config = dict(
    model='image VAE',
    dataset='stained colorectal tissue patches (NCT-CRC-HE-100K)',
    train_examples=45211,
    image_size=64,
    crop_scale_min=1,
    horizontal_flip=True,
    translate=0.06,
    bottleneck='kl',
    downsampling_factor=8,
    encoder_arch='vit',
    encoder_norm='layernorm',
    encoder_norm_position='pre',
    encoder_activation='gelu',
    encoder_mlp_ratio=2,
    encoder_head_dim=64,
    encoder_fused_qkv=True,
    encoder_bias='none',
    encoder_qk_norm=False,
    encoder_parallel_block=False,
    encoder_inner_norm=False,
    encoder_patch_size=[8, 8],
    encoder_conv_stem=False,
    encoder_layers=8,
    encoder_width=320,
    encoder_positions='learned',
    loss='l1',
    latent_channels=8,
    decoder_norm='groupnorm',
    decoder_activation='relu',
    decoder_weight_standardization=False,
    decoder_widths=[32, 64, 64, 64],
    decoder_blocks_per_level=1,
    decoder_block='sep',
    decoder_attention=False,
    decoder_upsampling='nearest_conv',
    kl_weight=0.1,
    init='small_normal',
    residual_init='zero_last',
    optimizer='muon',
    muon_scale='match_rms_adamw',
    lr=0.0055,
    momentum=0.95,
    nesterov=True,
    orthogonalizer='newton_schulz_5',
    adamw_lr_other_params=0.0026,
    grad_clip=0.5,
    steps=18700,
    batch_size=64,
    epochs=26.5,
    lr_schedule='cosine',
    final_lr_fraction=0,
    warmup_steps=930,
    weight_decay=0.03,
    adamw_weight_decay_other_params=0.05,
)
Rows from block 6 of the encoder of a small image VAE, named by matrix and row number. Rows with one number belong to one neuron. Each number is 128 + 24 x the weight over its row's rms, rounded and kept within 0 to 255. All counts start at 0. Numbers have three digits each. After the name is the row's rms in percent of the matrix's.
After each neuron's rows are labels from the 100 images, of 14976, where the neuron reaches its highest value: "strongest on" is what is common among them. Only what is clearly more common there than usual is listed. The data: stained colorectal tissue patches (NCT-CRC-HE-100K).
# fc1: MLP up (encoder.blocks.6.mlp.fc1.weight, 640x320), inputs 0-159
# fc2: MLP down (encoder.blocks.6.mlp.fc2.weight, 320x640, transposed), outputs 0-159

fc1.108 094:133141123130111134108143151102148110122125120131127107128153119109107095132145106142134101159147175153123134132152128134126113168148127149123092095110128138135098122106104150120090114137102188132139149165073096113163143122147163157124099126108111112113111101137119135122115128094128100142124149130160110111108117100111155126075104102124110138135133128145060095110151152125125122128125139153163155101178112158141138124131127128120102161120124119135126097110150176125144151135106135
fc2.108 112:132117129097150124139121128120135123152133134168114136165127126085124166127107146141156143126131105100124077083117075134147164140140167103104111100162094146127172155110155132088124106105149084141113105108165164139145097129114098114114113138173129134163148153063137120143160112114138115120134116128102104161123144127146117142151122161138124140120126125113149083144133134157139122109125145146110116104107116114146140151113121129132159071148132119126129102152108114108139083141134160
strongest on: tissue: lymphocytes

fc1.580 078:112191098102122100106142165132090156113169119125110155158141159126130103125137099158169095095125147124153159135176123141135154143127110125151169121099135133133097103154112128135117128132098168161130147145174154141167127124096106109125108147111156142133132109132112102152102134137113124067196146119161110102084130100121140112107148166153110159105104136164140140071157096138108076074123143115144138088136108110083111139113144120129153160145121134110155158138124142132156139141101159
fc2.580 071:110121182123157151150109138125123116149107147110118120092148122137125135168118159156087122128160126133099128169119124102145088113079136102121141122129139131097103132097135106136133109101149124108142163106088091115138111117134152131130141105125111113120121093105178122165109077128108067147109113097098132108155135152139163128069116113145128102144100177121154141126101110139142113134155120126105157156081116141168132116156148115114104133161094147163147124116107140132140117174155105
strongest on: tissue: normal colon mucosa

fc1.342 093:143109136166119124117142132127098121124112108038096105121120170126120165127155098111104103109149104165110138146130136091194146102136129151193111134136110106130098118145128130108137145143141141101081121148128111116129100108122126147156113143137122131130114130104139120114088150147121128121096100125118098195113119115187105155111122105138121110113175116165179124131144125095135116133135131141149094085139122140122134110107133106130076124130142157115114108132138141134113136119123143
fc2.342 092:134104074149156085124131136133138137096122125131151112157126110121106070104141142137153143122109122127129088078136119143124116115134126129095088146123097160108171126083058137113126115097088128137126137159170138143117159127091147141104108104107112120165121139160088109153144148109161110172123142097158123131155099119132167114121135133112123122109107170109140153150181120158112138113142142118172131117154102156156170126117151120087134152160124142132115141125094132108134111148132089
strongest on: tissue: smooth muscle; tissue: debris

fc1.216 102:118083101163124129159147134133098105104137133136169146120144147148133115086103131149088141130121140087120116130134135159147150084114115120113126149103125153128093146167100165109137114095116127152099095108147074134153147164108092092107122146162138123105136159158132114138153122105131109075169168118179137116101129108127135122170101154138136102137101134139131113158085091087132137143130110139136151141100095104139141141110083161117114133116121106141154116147184137113136100129115134
fc2.216 087:119138080128116135109099147148149138156103107091157140108157138150099136151104184123152078134114103152134076085151088112116095121123144074112172114163141109110129124133191110131143147134158145119088139130185120153123101098125146128122116127136109129181146137098158162144141151136155139118098136150133123174117133122156105150094172157151144125107154139150159142114131142130176133149155141091130109115137170102110101126133116139102133142101161136097128087161123130129137137148091123
strongest on: tissue: smooth muscle

fc1.542 072:124129199091160119124117100189111106095107118137132127167072104121119134154133164143110108110148149105143164116137142131131194120135135140149124127119137083125122102137137137142124112144155122133150137094118124097135135102170129125099107117121156149106100113141123094141127133160120129097165107112062121159140123164117121138109110171115106118149082107142130136120139115147090127165176107152098086154114168121129125095098163068152155124148086153106097134150119123131080118112063129
fc2.542 097:101160127118118147153133165080099152128135148142108115131114155130158110093110127133147151132121093177132129154144140133124123092104109115107133124099095133133145138144136124110143072118058102124118115128138115151110117164076114097148167125152109108132150142112171105117128101131112138108103136127163105096114181126152201149112130115135157108098152123111139120146085130088132145081113102115135161149139115129149136104159122145085135135139160104158109112167129108118146098094180123
strongest on: tissue: normal colon mucosa

fc1.624 112:130147167104117150131152140079102118156101100116117119159087152141111155134139140158140131151125124087158121160176127102126145148124128156099164147131153128113121121092128117096141108173176172132086094103155100119098110121134146117129093141118098141150142154132130131124124113176114108137125131108140116141123144101156162116124103193123114150110110126139048140112129169142101112137108156135163102080161132099156073153110125124104161116141099113157127160105124122170153133119141083
fc2.624 098:127105096107152142120106143152150149091175164089094141100114094135143115113115153125101083108087130124122085135114153124165104116130127125173119100091105139103142112139138120139118105136141132140092119120150162115148160119104106099151139121113165124131164164121129136128112123073134160133156149084146124141098137113113093109134123119176134135137135127087169130160118143139110157145161091114095122072105098134109103056145140076097112157119129102113140143138140147123158146152115155
strongest on: tissue: debris

fc1.340 109:147165180143146182123102099123127128159128114101131119120116176143105141119128107184116087090141127096154100124136109062121134128154121116120096137125140147127125126156105137099150116088125131117083087107104107100127086160113149126140111134126141125168106112120163101080132191131115116155146136133131123120098131116126131145073169144131121083131079132126121130146135135159107129121102150153123158144149131129171129167115175110133116125152130147129167112124137147124130111109135116
fc2.340 109:125070149112109154156148162136118187096139152115129142158103153136124115143134121099137162134147147114162149146147133171108133064149119138124114149119113151122143145106106085113120118131133131079112135109146139147164123114169139167172138102114115114097166149116105119175079069104133159080165133118127155170112118163112140102156155100075154103116133110140105175102149122117144123087139127152152111120141094103130095134121112118092167146104127134143140144094142091155118138165099112
strongest on: tissue: smooth muscle

fc1.497 140:091102080109168161118117112175146093062133115143143112122159130130163112122141138127163109066147114093137097135100134144122130176149118164135133139101121137095161141133117128110144106113149177122155154110136157134152109152158121104096111089120140147145102104169117163096155116139117113151134157144177116077137151092111139114128136135112094146099143183104119120168138113127137128107113078113075135117077117090139119186096144093144124090132129124129123094113135111129137096098105162
fc2.497 136:144148164147143118123141089088098153137120143117141106057139117122119085123143130105108163163120117155113143103167115122113159132142165117122127113160149109145096126146130155118129104146155101137125100112068131119061121115110143146127143172116127131116120154148120103140148155078136095094128163116134128177119094097143136083122119106130155101102127133174151113133136176131120093162125152133156088103108115152085111122112089184115118149093081161138111172147153147127163155167153164
strongest on: tissue: cancer-associated stroma

fc1.388 067:092131141120148114110140124106170140121144120087141141105145112141114115138113143140121127084113140110137142125146150107099150157145117167113146078107199130141187116074154170166109099120152147142090107104117144128118150147095131126159136133130137120136122132154124112117121095140101107104161134153079133136142173140094128131101115143123172212114124189124119148134107153172105153147134107088140137153086149109133099124134139108129191125146137072101119140130121132152132096125129134
fc2.388 058:098128145147132137156163069117144135131130096118176088141169111144174101123155140153169094113148103148145171154136139108139123089134106110114127173107093136127108154129112153148156135118146100129098147142109114119108158081117119116095138127121138167101138109171162124145120165142151169090146137140128103132125109185095107148159119101092057110132106129130147129159119118124130148119099113108165153113185122116146076148131121115155091098167155154155112097123156146077145154125129126
strongest on: tissue: tumour epithelium

fc1.353 075:125118177086128115110150079126119147091105100109141186108123136053117119139095166135121148115155091131127150130145123120129146112121168166143137120144151110137147131126109145086154144130143132141126131131130093099133160108118112112142105104095145149155107161140145128159090152116143134129151144132097116100106127129120121099139089140112105166085112124111158166102142147131125102130161150166096152158100141171141087139144129108147091111136074083127111150100091135142145099092130155
fc2.353 074:115141119157129128124111148115130141146145132113141135095159131182102094102115114151122109114093128136159122166140116127120116179141114097113149167069112144104128174120133154165101113147095106104107122131109119158096134121160121118101165140129155107087147091097134115119130153128138159134139144155135102131108155120081079164101152140167096148160107110089125146127127140135138172129110124098119166138191105104121077142095145148173149144144176175123141090148152117121117176104111133
strongest on: tissue: tumour epithelium

fc1.306 114:100109134132113125139116104123140158097130149086146110110096136107155134082176129115136094138106103160104169153197100086163134127115111108125109137120114169127109103147178084111091125125094125135100127164130173096116134084132114143122122126104117191135144162158156134125136142140180158160107096068070111138103114163178159144137138116149155135129105165135152141127137132103120082098104113158107128102143074117148124103116082124151077093165150122122110133145161100136145132160161117
fc2.306 127:133152132130127152136164131138101119094109172132126102203133107134087114144114138141155134148146168116130133081134106153116126096079110146101141154151092114120147112125104120113147133122076145157116092113156119137134144142124141168125130100138092138153112116135140084156142089118124079095149100168090130127134104134145118145124115123096141104149136153171109118124114110140137126148113130130153104130170116168161103086156147103150141133163154110073151133124110124152110088134124091
strongest on: tissue: smooth muscle

fc1.535 108:115144151122136089092145097133127084138091136167091165128104167130164111111121139156138105100132105129171109114132093136133136136148155142145143151119125069133138100165112179131152111132152133108140135143133154123120126119142104149121123097096134126110094147115133119094118162118117122104122153151106092138132147126152103121077124123134104143096089108110152192134108132144084110126112075123121103154095123135059135099157158102139131111141122137117105112095098108128101091097130143
fc2.535 101:108133129123107151143151164151141203125176129085139074126139133130101110113120141079131173107152132139099189128109169117117131114124114102117152122159130167116140148116141102112108165131084107137079134110094102147094140104056144128158140157164148144117157146150135113159133134128130125151146099158154133116099144145117146172127163121100162112154146149137088101142123157137155114141147162140142132162132105132169206155114075131118125097142121145157094116167130149147155170119112130
strongest on: tissue: cancer-associated stroma; tissue: lymphocytes

fc1.389 174:130142158097081121146059127159088162127144109138160137159138125137124076119116168106130171148116091108151105126109063122126102149148139148130085143169134146106111113135107134124105134089097102133125153123138149136116138118166118136151098156108138118135137185165125140131110107132126118085142148145092136091073126103147137098103120162174099130154170110106116152121134140093122122113116116154150123087111159123157149092110157136157089171095159163066173131113145072134141105093132134
fc2.389 107:144134130154147128140148123155138120129134166115107163085112097111077154126123116132110134139112134155147170118108127130136125101127158148090121131114114110121109169176072139124146129086078128129122093089123086129167132130146108103110147155121134148069082128186144096153119152121127141148162114158184110160089158156124172115134107126159145148151115120155128133137154140116135093158086128093150092133165090143128113111163125112163109104168136096134079119126167115116125122103138131
strongest on: tissue: adipose tissue

fc1.416 075:135132161169109085106135131088104113161144130109142083140140130130113150116125138149120117101101174145155123128132103083129156073091119157079187143063123106135144149120161157115139128122132165094123141134127116134119129123168142127142094080113155143128143142142124080131149104120168144112148153146116142080147108179157120105145119109146097140094125134132174123137169124130097112129125145139151122127066146103115121109104147116120147118108123131108162151107113118115191095130097092
fc2.416 079:180126128113121140138134142158128140141138135153104189094131138110118139099147094109121147130133143135132132134112163176136117156145119079167161110150135096123103144111123065172121128116168116132111112132147103124149129153100091122098109138132143108119115120119143106123153117137120078118161113164178133153129139123162117137156110156083155096139109116112130103133091171132131149116118123165107131118116090090166158163106140122112145076140146093115066090153160122141105152129122144
strongest on: tissue: lymphocytes

fc1.72 056:145096152117112064146123112160115102132140116159117093152114122123129114138141129139133116157125118110151098134150151118112113152151145154171174135146143166096071131135148141123112149166091157138170117126133139116181105118158112110191133127106131132172117113133079107145119155108144111128113145147097149169114120099087144137129116132149133120080116119146108128125137156152121161097113125141098118117124121164116123116133137113067125126152106104123113155100091170107129154150121119
fc2.72 061:158144120194136153137141114111155148135115127107083174129094079149155145129129104143153179109114107171096118136120109159128138108109117101114111146155130104173169132102128139145133149109113119137102096128129099161118138108119117122110123136126118127116124137118159142116107119150110118105121111098175116109133153164137118136138110122150131122084150120149114125146134124126143128089119119123142142158124123116139160118106094135042089088133158170148144126146149141122099128143140137
strongest on: tissue: smooth muscle

fc1.332 125:160105085109156153107128142139129146133115080152130105136115113162136152125109174131085093127157178101072149140148132098123167133143118121103130156115158114128120110143067102116168109109132128141113136123171122122126132147152139127081149145158122096143129162178143121147117109122139097109114131127134124100098133125092139156101119154072126116170132098111103144151094126137095112137167128085154100115190110138154108117116156121135135138110111140113111136167078159053136128076155134
fc2.332 127:167114154135111098122125153089139119170131154106112158111180111129164101139127134111175142140131118122145052096119153137112099126139088110152130113130096136082117152120146159148125125115091086169161115131114107097138139099099121128147079105126143110126135109102157132146106145141104125149175105119110152125110136159144179143116101107185112136084104132186095114131102145118152140151122117177105142128124111148128118152165122112079152128136149150141109139151123115139144100119125140
strongest on: tissue: lymphocytes

fc1.386 036:146115109103110158128126101157095135113131167091127129093140099128119105124122115124117095128151087103153120162142107166193086103156125139106112151158137129133155153086103112136100121107142147115152108182134157110154128103099100120092120170113138108160091115136131139123144168152124111086127113081141129104134168130140123132148125142160123107118101157118151101137107133167125106132125138117113100101096105111106159110138117165124072135089124121127189142119120152150089109101144098
fc2.386 034:162110128098125139139142138131147112157104143128197102127138140152125113121134104148112144140097171145146117140121127122100145100085148112135131160142119163122134107160141163119143142137096112155105141132150129130106140130134120121141143113119137105094135129145137122143158110109165115128105113106163142127122108101138063126126138130130078143128124154131110147143081128122110114121126121126138153109091125126129109116126129117124147119146147135127146121120135102113149130156095098
strongest on: tissue: tumour epithelium

fc1.7 075:138098119132129187121119109113139141163156083106117139147105131146086118165125068105146094119153104152121090125135118154124153138115150120175092152112154126150111147126096139114102114080116134129120094120150125150162150127158166101108077125119161179095148124128167095151131137126117088144142113132130148140133135127136099109108134102152133101169141131159136172149084072112138136129116087159150139140162131123142117131157109140175125128134122105141142091154156113122138137176113103
fc2.7 082:202175134139143095125084121118110113121133135133125112083120138115110155091133149136128153109116149154155139108105147122141119106157112086120148133139098173111138128064111139151160093170131120107103153139119114108122114141107139114096137146111148102103130167119145150134137120120125136126100140103120149123139150148141104172125134169140139185109174100113109072087159186131100136139130160106116129131113129107116138124129102153149134130132141141140146158133111152089143105129116108
strongest on: tissue: adipose tissue

fc1.273 114:133140136113150135138152126111156125131110106123109139108152162056134169106125131177156106165116143130132120146161084120133123097179099120097143118110180154144096104143110173132074109128127187139142138113150161122127161165098126141118144105132126141139148125121109124109138113129117098118142107107120185190124136127100150083093098135157140146097103071111130101100125127166172145067090089148143166166121119150116126146150142105109123124105077106105098113105119149114145108131149137
fc2.273 101:117092106085104160133122114137122130146108130184097106115113137120131098149097093116140140121093108153157096130093134161093122164120107135104120125151087124104134119106121123140104120170140125118119127084081089143111108121138122133158122129138131108137139099128151114077125116122118169174150107115120112103150073131120140125147129142125105127174130131177121133118083151127141128180152121077138095118132131146142119093073140145134121134143133155118145102126174127115130115141130137
strongest on: tissue: cancer-associated stroma

fc1.43 079:122149101108146119110128156158139170148112131102096125157126123145123113149162137148149141164139156086096160127143090130082148152100130125120159131143093108121116124124126079119115124131139147108108088108168101125120125137124161126158172100100145101121127155109114126107086160138096115130087097112135127155105110124075152127099115103106135110164111123059138109175147127099132151154149140103133127113117125121139107087114196125129137107133124102134124143117137101095053142172143124
fc2.43 093:158127097111148137160115107149130082141129144150143136173089103092124160113159102096101166054135164128116100096132157142171094115159111149129080128135125093104176158109140189082166155106126127121162133134152130116127175099079137120126123162126129115109141130117148111141163126092095112139110146136155154136129147146150120138151101149149129122120146124168106096056134176137119129149123100161164151127135137127136102148090086091123137140146116176140119126141134132169139091082135127
strongest on: tissue: lymphocytes

fc1.350 111:098104139109108119136156152127159142123167124120108127125130116132130119112158114086148151167098141126138116126128102151086099148153123121177162094133116105156103135170123145116117080117099153134185156092140131135175122159128166157135115135136140119125136086111113128116137134157166101132095100148139113080118150144132132133161089120111131086137169088139135083103129075117176148144126158169165102086117121148122178136058108153110078101135136117151184129136165119145171107155105128
fc2.350 120:124173134118164115099119114125122124146069146132138131101184130090136163120086163145132097112120107179117109091086142109176111105146124095117122119110184133158103130158127170131100130121206098130096154128140144085078112155145116117142127135147140130115151107147150119121132107140136130189161157111117172158114133130094114115110145119111111167083145140112165140140120125115118111147126134099119145130109135103109111141129127111148155152086145122121116120112118137069106161109139128
strongest on: tissue: tumour epithelium

fc1.412 092:112162181134195083121169125140131159096158151109110154118122123131139160158120109153152139098115094121145122130113166144099118113125124123153137135122099098142142158093117141161158148100114109109099130119137133118114124143083161118126131133177138142089116099138145107134134138164103149125122155072128121145116157157116105122110098082125118094126102116116112141100165119133154118099083113120108092150120143136102162088098132149110149152124071124170104119149132184140091089086138164
fc2.412 063:120135135149123152123129099117127094140103116174123126154101135136097138111174111144111146124163201089110156122139073124155187121145164136115120167093104140085131127097145147098096154100115152130102117122113135120129153068135160186138142163138112106135135146136116149163117125086175141161104100157114104112130113132106163134131130085137100155132135148132136120101066157114102105090158118103153138112173138160140113145109166117131104115130173139122143130146124105111169106163130116
strongest on: tissue: normal colon mucosa

fc1.513 067:128116158088139122091159178153118123115169109143143158104127113132119110175134192085116142158127159126099145157120120094141159157139174135117136112137068127109119113133124091129173136118136146180184104103156110162154100076138160138116113122110107171139153136113101116109115127112101091156103121120122187093107141150088175112092133133117165131137144113101160127135135103131140132131158159106111120109146134155158139082083129113110126082112126097168112126168123113101155122113124098
fc2.513 071:152110136100125120129095141147137122170123153108154118132129153189161124124125119166132143116116131155168122129105147172077079085126111121112130127140165110133092120188110151110103151133177103092103142112101149117132120135145090123147176131117132118113121072141140079152108117129124141095156138145153134134157106150142049106141168125111109130103120121142136140153122148111161114124084132107132133111126111107128127152169130119099132126164161109121170124098132112177099157154110161
strongest on: tissue: adipose tissue

fc1.125 042:147144080106132135144148088152127132128127144149063137094104118115154111144117109149114153111127164169135113130137158065136149134129125182115131162119126097180107112126158154184141092123099181154121091095121108144142086155121116138090100150139116154153114146157137169128107183166133129091118129119135122086123139130122139087147114166121153155111115127146162124132137120135135147110121126143128132145114135139153093153157151175141099164153155112126115163147129152149086102160135090
fc2.125 043:167137163083139167143152120140133112125117105114185120110160124132124129102158149139095150121133121081110136151119129196167148095116119106141095122125096156076134129150135169133126126139163096105119166121127127163121171092161134114132115150136126118116138116147132182131152121128145112128139117129133130132121111120124113153119162093170086158104149133111106177137092153131086121092111084163118165117144130158130135131093113132144114110116121138120154133153129128099121141169133098
strongest on: tissue: normal colon mucosa

fc1.160 029:112144184101094113123159102137105133133124107132144109105150085098124144134123142106140118091120126130099157127163148089152113169103139143124133101129122105158167155155180113147098131115156125136106109115147120125115135084112114149142090133171132164106153135111138123116130105175113076137124135141140182095109159120136106099080161105142128085147112130158126109129175135141121114126140087087097129118122159120129143066122130140127163118147188151121145133122098176146145141153066088
fc2.160 034:125112105109153082144114149137150130144094139113162154049170130152148134102139107139132149157156122133159136112124152175115107107113095132133136108152138120097091140103126151136139165134170156149135133120121111131126134133141112147117164102079095119121117159111129111137134135125123105146133149135140154142131112091145067116161154136110096148092091142145123123106135096133131125149127096116114122180074080136134095149142128148197134122134152108130137139119132107129130140130143137
strongest on: tissue: adipose tissue

fc1.289 105:122118117110175113143126124130123116128101142110128140101151099143146208166150139124117134111140120089109081119060130142185162106147131130147157160096132107148121151105132111164107149156161141146117168123131113101095130120173156141117110125117136128130140141123147158173130139182133093161121121070104138148139100105132143134107125104172141111099127112076094135133152133143081126098110112117103151151104130119105067103080090132103140121147153150175111129142110142140149154113135112
fc2.289 112:153091112156105095108136105165116123135156114145111123135153112125104123093095123115136113149144120123134130102146137106116123137112095140145172127141115142119127131125143125117152124101035125117119113148144145133172152138124145123125145119114142122139129159139121129115145134102146058128145143148126102116125149144120127117132141149087139100187143094143137128118110153118170114144171140130122103119176134140128110161135122122092119142098115161119144113123182112128127103133140134
strongest on: tissue: adipose tissue

fc1.91 073:142148101154119152155158118121116115153130096102114125146168102135121132132112129110129169145166136128119102134108119175123133207110102117120103144164080118112119133117138132142187119145120092165142147110158117167118130095135108107087133155100134131145101130159106147168102117172104112146159146155134114103112142173160152128153130129124140121181060115145186125085139125114099094151147129115125100122130143136125103084145153094114136133139140121126171121115148102119111102101123173
fc2.91 073:134106144084120116106135078133123131116131171187145119134100116124157139105124095135107121111078083139160104100137121151161135095143155116111124126078123150145158121097125093149077130129109157082120123139137115128126171118147177161135148135153094116117161114136137082110176095107167131151106124060141147135133104114105100114112080143136133131131118135130115139121130137132118136120119112140130138112105123117142117121127118131119128124102140115104117088159132109150094115110155128
strongest on: tissue: lymphocytes; tissue: debris

fc1.569 112:102166123139120169127134108172126170129112085099202132106126145146127164115145173129119133111172127096129102119138145094146134127130153131143172099180142140123117103144148149114099118105095115160082159123140113134123155131076131116095153090121135115126176120127130117124155103146121112102111121080108119115130113125147130122157150162101127116132134128178131143112149156141117136163119129131143123142128096129118127099154126141100125122148166131097160122164107054133111132175136153
fc2.569 124:122135131112153120128132104123148139109106140131139140201169155076131154110093161134125104165163134105121145104134087130153120074126133126101138129100177111153156166123109109121126089120126156093147131153146200127121124159107169163162163094093127127125132160099113129139194163146163107121118090140108144142114138111143180115112127126128107096089136136050134121103131142136135101133138106114088167127090112132168178141110115162135134101129121116104158093155103138098149122138107115
strongest on: tissue: smooth muscle

fc1.162 090:139139155111106170141126110152091106114079120172105146160109165125138137118111137191096087120117094161174117136116076113142176110142109139128088112071164122119140125150111124124137150144160153142099127123132108072097147127140109131139120125154146174113115097150103110144158122136082123116116132088082136124104126104131145174115096114160118136104122102148149113118141120127095080092127127139090128143112145116145104116138140107172112135111108085110116137103129117143124133103152133
fc2.162 096:109112149136121119144123147124110145140168126113142122083105100167100148159122137113130140110129157102135146182103145105116128131110150126126113135165071186100105155107153119110108111125093101060138136132117153137122108114097126149154118117103126125117148147098109138124059129134170124134150115168143094114153141139109104141147133121118117124134117124128101126139149103131111143160136138131130115151165092147116142135121149196152170125170120156159124119154105143142122118174096098
strongest on: tissue: tumour epithelium; tissue: normal colon mucosa

fc1.491 077:141117157144131114124147116114193107150135087160088130149142095114085135155152149067123106096104132133122083149133166140099154110131103138130130150113167110117105139103147129117126114153081172086173130163126158136115157081179145147136115136074157158178138134139132093124133097090140148142134106142136190066146105132134142128159138112141131121119155133131136106114145102138159153126147151107096120132119123143115125104081108140103103143123074107128114118121121104133163141123117129
fc2.491 099:105155141131138143119090079141083149095135133128126089075086142133144129100107123152151142148130101131108115126130090100158088140139143104093113106110101112179158103222155139125095103097164084169093130089144160152143090160092134101132155117167138136113130113133138144160147113161117111147151154111107124140139173096120115113110138143113150094138147136132163123122139149088166086140093103128135149127103124125171120126155130092095141153136151120094112132123117138127120113124155129
strongest on: tissue: mucus

fc1.328 088:124140139134085127180175122139149151194128088112135180116161115124093137127148098114078107148106160151104083133140135115094128131134151096106104094110131074114108128152113106110134142106146083084177112101104103083111139135169142134104149116097103118117129150123078147127113128118109161129139112119122136111161136107133173115138100132166134115178124134158157115078158104123166142130119116127145154121138088176146156105099085091123117112127130135125123119146137155116143117128142152
fc2.328 098:160127136132165097147108102098107083121087140135094109124137171125131142104127117174132130108142126137126091139115124150160101101106163131139156126115143139136146131152153137142095138127163155103133132152140128121121153130117130151155136116140108148102109081132173145130134141149171143092144155073091163153126116164118155130128110094144112149122119136121179139122090119102132116105157140126128114131099087115118124112120146166051113129110170116166136130087117087181084146091131159
strongest on: tissue: smooth muscle

fc1.4 088:152136146124150140089131111099112125091126121126142145125101154099102126121139155168133145108108133139143131151175156148145138093118137136169138125085130100177172141152141137110089170165124126164109135132166124081096132069120129148140134078122118151124131097130131125115139100132120181121103093087096181145145126174129170158130096093135098140094124135145133136084116139109121118105154116120141123114110174121138121162122123173137142102148085103145132061149151116162156112126075137
fc2.4 101:080120126124111138123116114182117106152144120103106129150129097153099183135109123131126105126131158120116111105131100114126119131121122162133120146191118135151181116088122095106179116084149138144109100122145123138168142138092099095117135152134116110161136154104101120115123150113105067117146152155139101123147131114160118136126137144153153111151166150172120105122114121120139138124139127116115138136150092121091151112163112106144090157132184120096109152134114191111079128104152131
strongest on: tissue: smooth muscle

fc1.438 130:100156157104134119143145118138145124144104098115101140095105098145154168125101125127092121121095147127104109127112114128100148135084117137124089139121155117118100135093118143132150175127087095150078122067110115103120134154132088142140104142123141164132139136111112111106112154142172081095185167131127143120109090137180159128138113109106161150130152113131141122140110086136125109171115119141107111136100111112174070118096142157137173113114104124133174123124099105127115171131175120
fc2.438 116:088144117145082156120105164160137137148154086137085136106126153129145171128109169133126096146129106091142134140134178110142138165133146154137159145095119153134140108119185072122121119168149165123118152119126146134146135104079134108115108112154088128141164138122138120105129134141087139150100116143129129082133137137115109114117156166132124112124075118108203135093112162090131151176161129151137100097142150117131096123111148093100099110135104121157094084142123119129163097137104129
strongest on: tissue: debris

fc1.538 105:102127135084119086120124150090142122095123126119151151131137104134131126128119152165093113148130098136166144173136103129133081124144124090108163100122149126101122178134142121143155170095133073109138144160093165105154124119124107165148126102127097136120126132115100120113151139145139077153165103080096161127139132095150128176104091107136144142068118091099109110114087116155131103195172103146117124143103151074147086132121144127135115121147110100128086094153106112138146129138139053
fc2.538 077:120118106140137185125099126125101150115163093166151083151110128119133132110139163120120146126102125113063105079142137124109171122161136146145124153150111119134125085095106124135159102151072104098125147120127128128137147143134136139110153133164148112089114128158120093157117141111125146130099140176140086149088134136127106129142179164118109117158173133111126161173100117149093115163109133140112076159109139172097128115133126142142103151141145118150137142143149149083137121124132152
strongest on: tissue: tumour epithelium

fc1.215 114:140126133127122124110099107133108159108116156137128084119151137158119165120156148151160110128116143138097094105155113119146141073144122102148143153128104124141084172156108096104129132154146119120100129147153125159085166131138104142133112154105131146175124135148098155105130153176158129167124137068159151161070122102137103136122121096144121128123127101168119120130160110125140074095143145150116135116136151090168095064143104167113059091131140106118143097119128097110116119120122121
fc2.215 113:159142130134142173114160112122121106112159124115117150117118126126137110135092139102113118151134122116133128145127123142118122190114124136111115133104130108145173115141120156138114100095146135096161142102129130137153111158115153118155110140143143123109119123106128091119137137115101139112162106180124165117133137139117084145138129163140136108154140117124126115140065152116102152159156110130128089142166106149107157145131131128118144131118138112151102104147092160170159102119108141
strongest on: tissue: cancer-associated stroma

fc1.462 127:150144142116107136114118154091113095142134159088114165173172113067133205155159075170146163095099124156163094134143166129102097141125098107132110107144086140112139124123151136102116133078112128143155122126119154109120137126096110103134093093103137130100165139073126134094124108152096160138130128082137119098134172128159148157113105131167108111091132110124144100156125135087130138170097120150117133095160108106123140130139134144131130124153098131162138110171120105131149116123111142
fc2.462 188:094116157134133117107117110129128145112114145120105084139182143137167125130137101106152128134176148156186131138100103115104107091105118110109111163138117120117172191137145188145144150125120099119124164158120112099146095100150070103167121124118109156126110170108157143130127140114159131134160123111119169111135133168146113126138128100124163139079133158135118104133089111128156130107115129186112144124099118118130112131107155089096145128087159146139144112105106122190166097117092146
strongest on: tissue: normal colon mucosa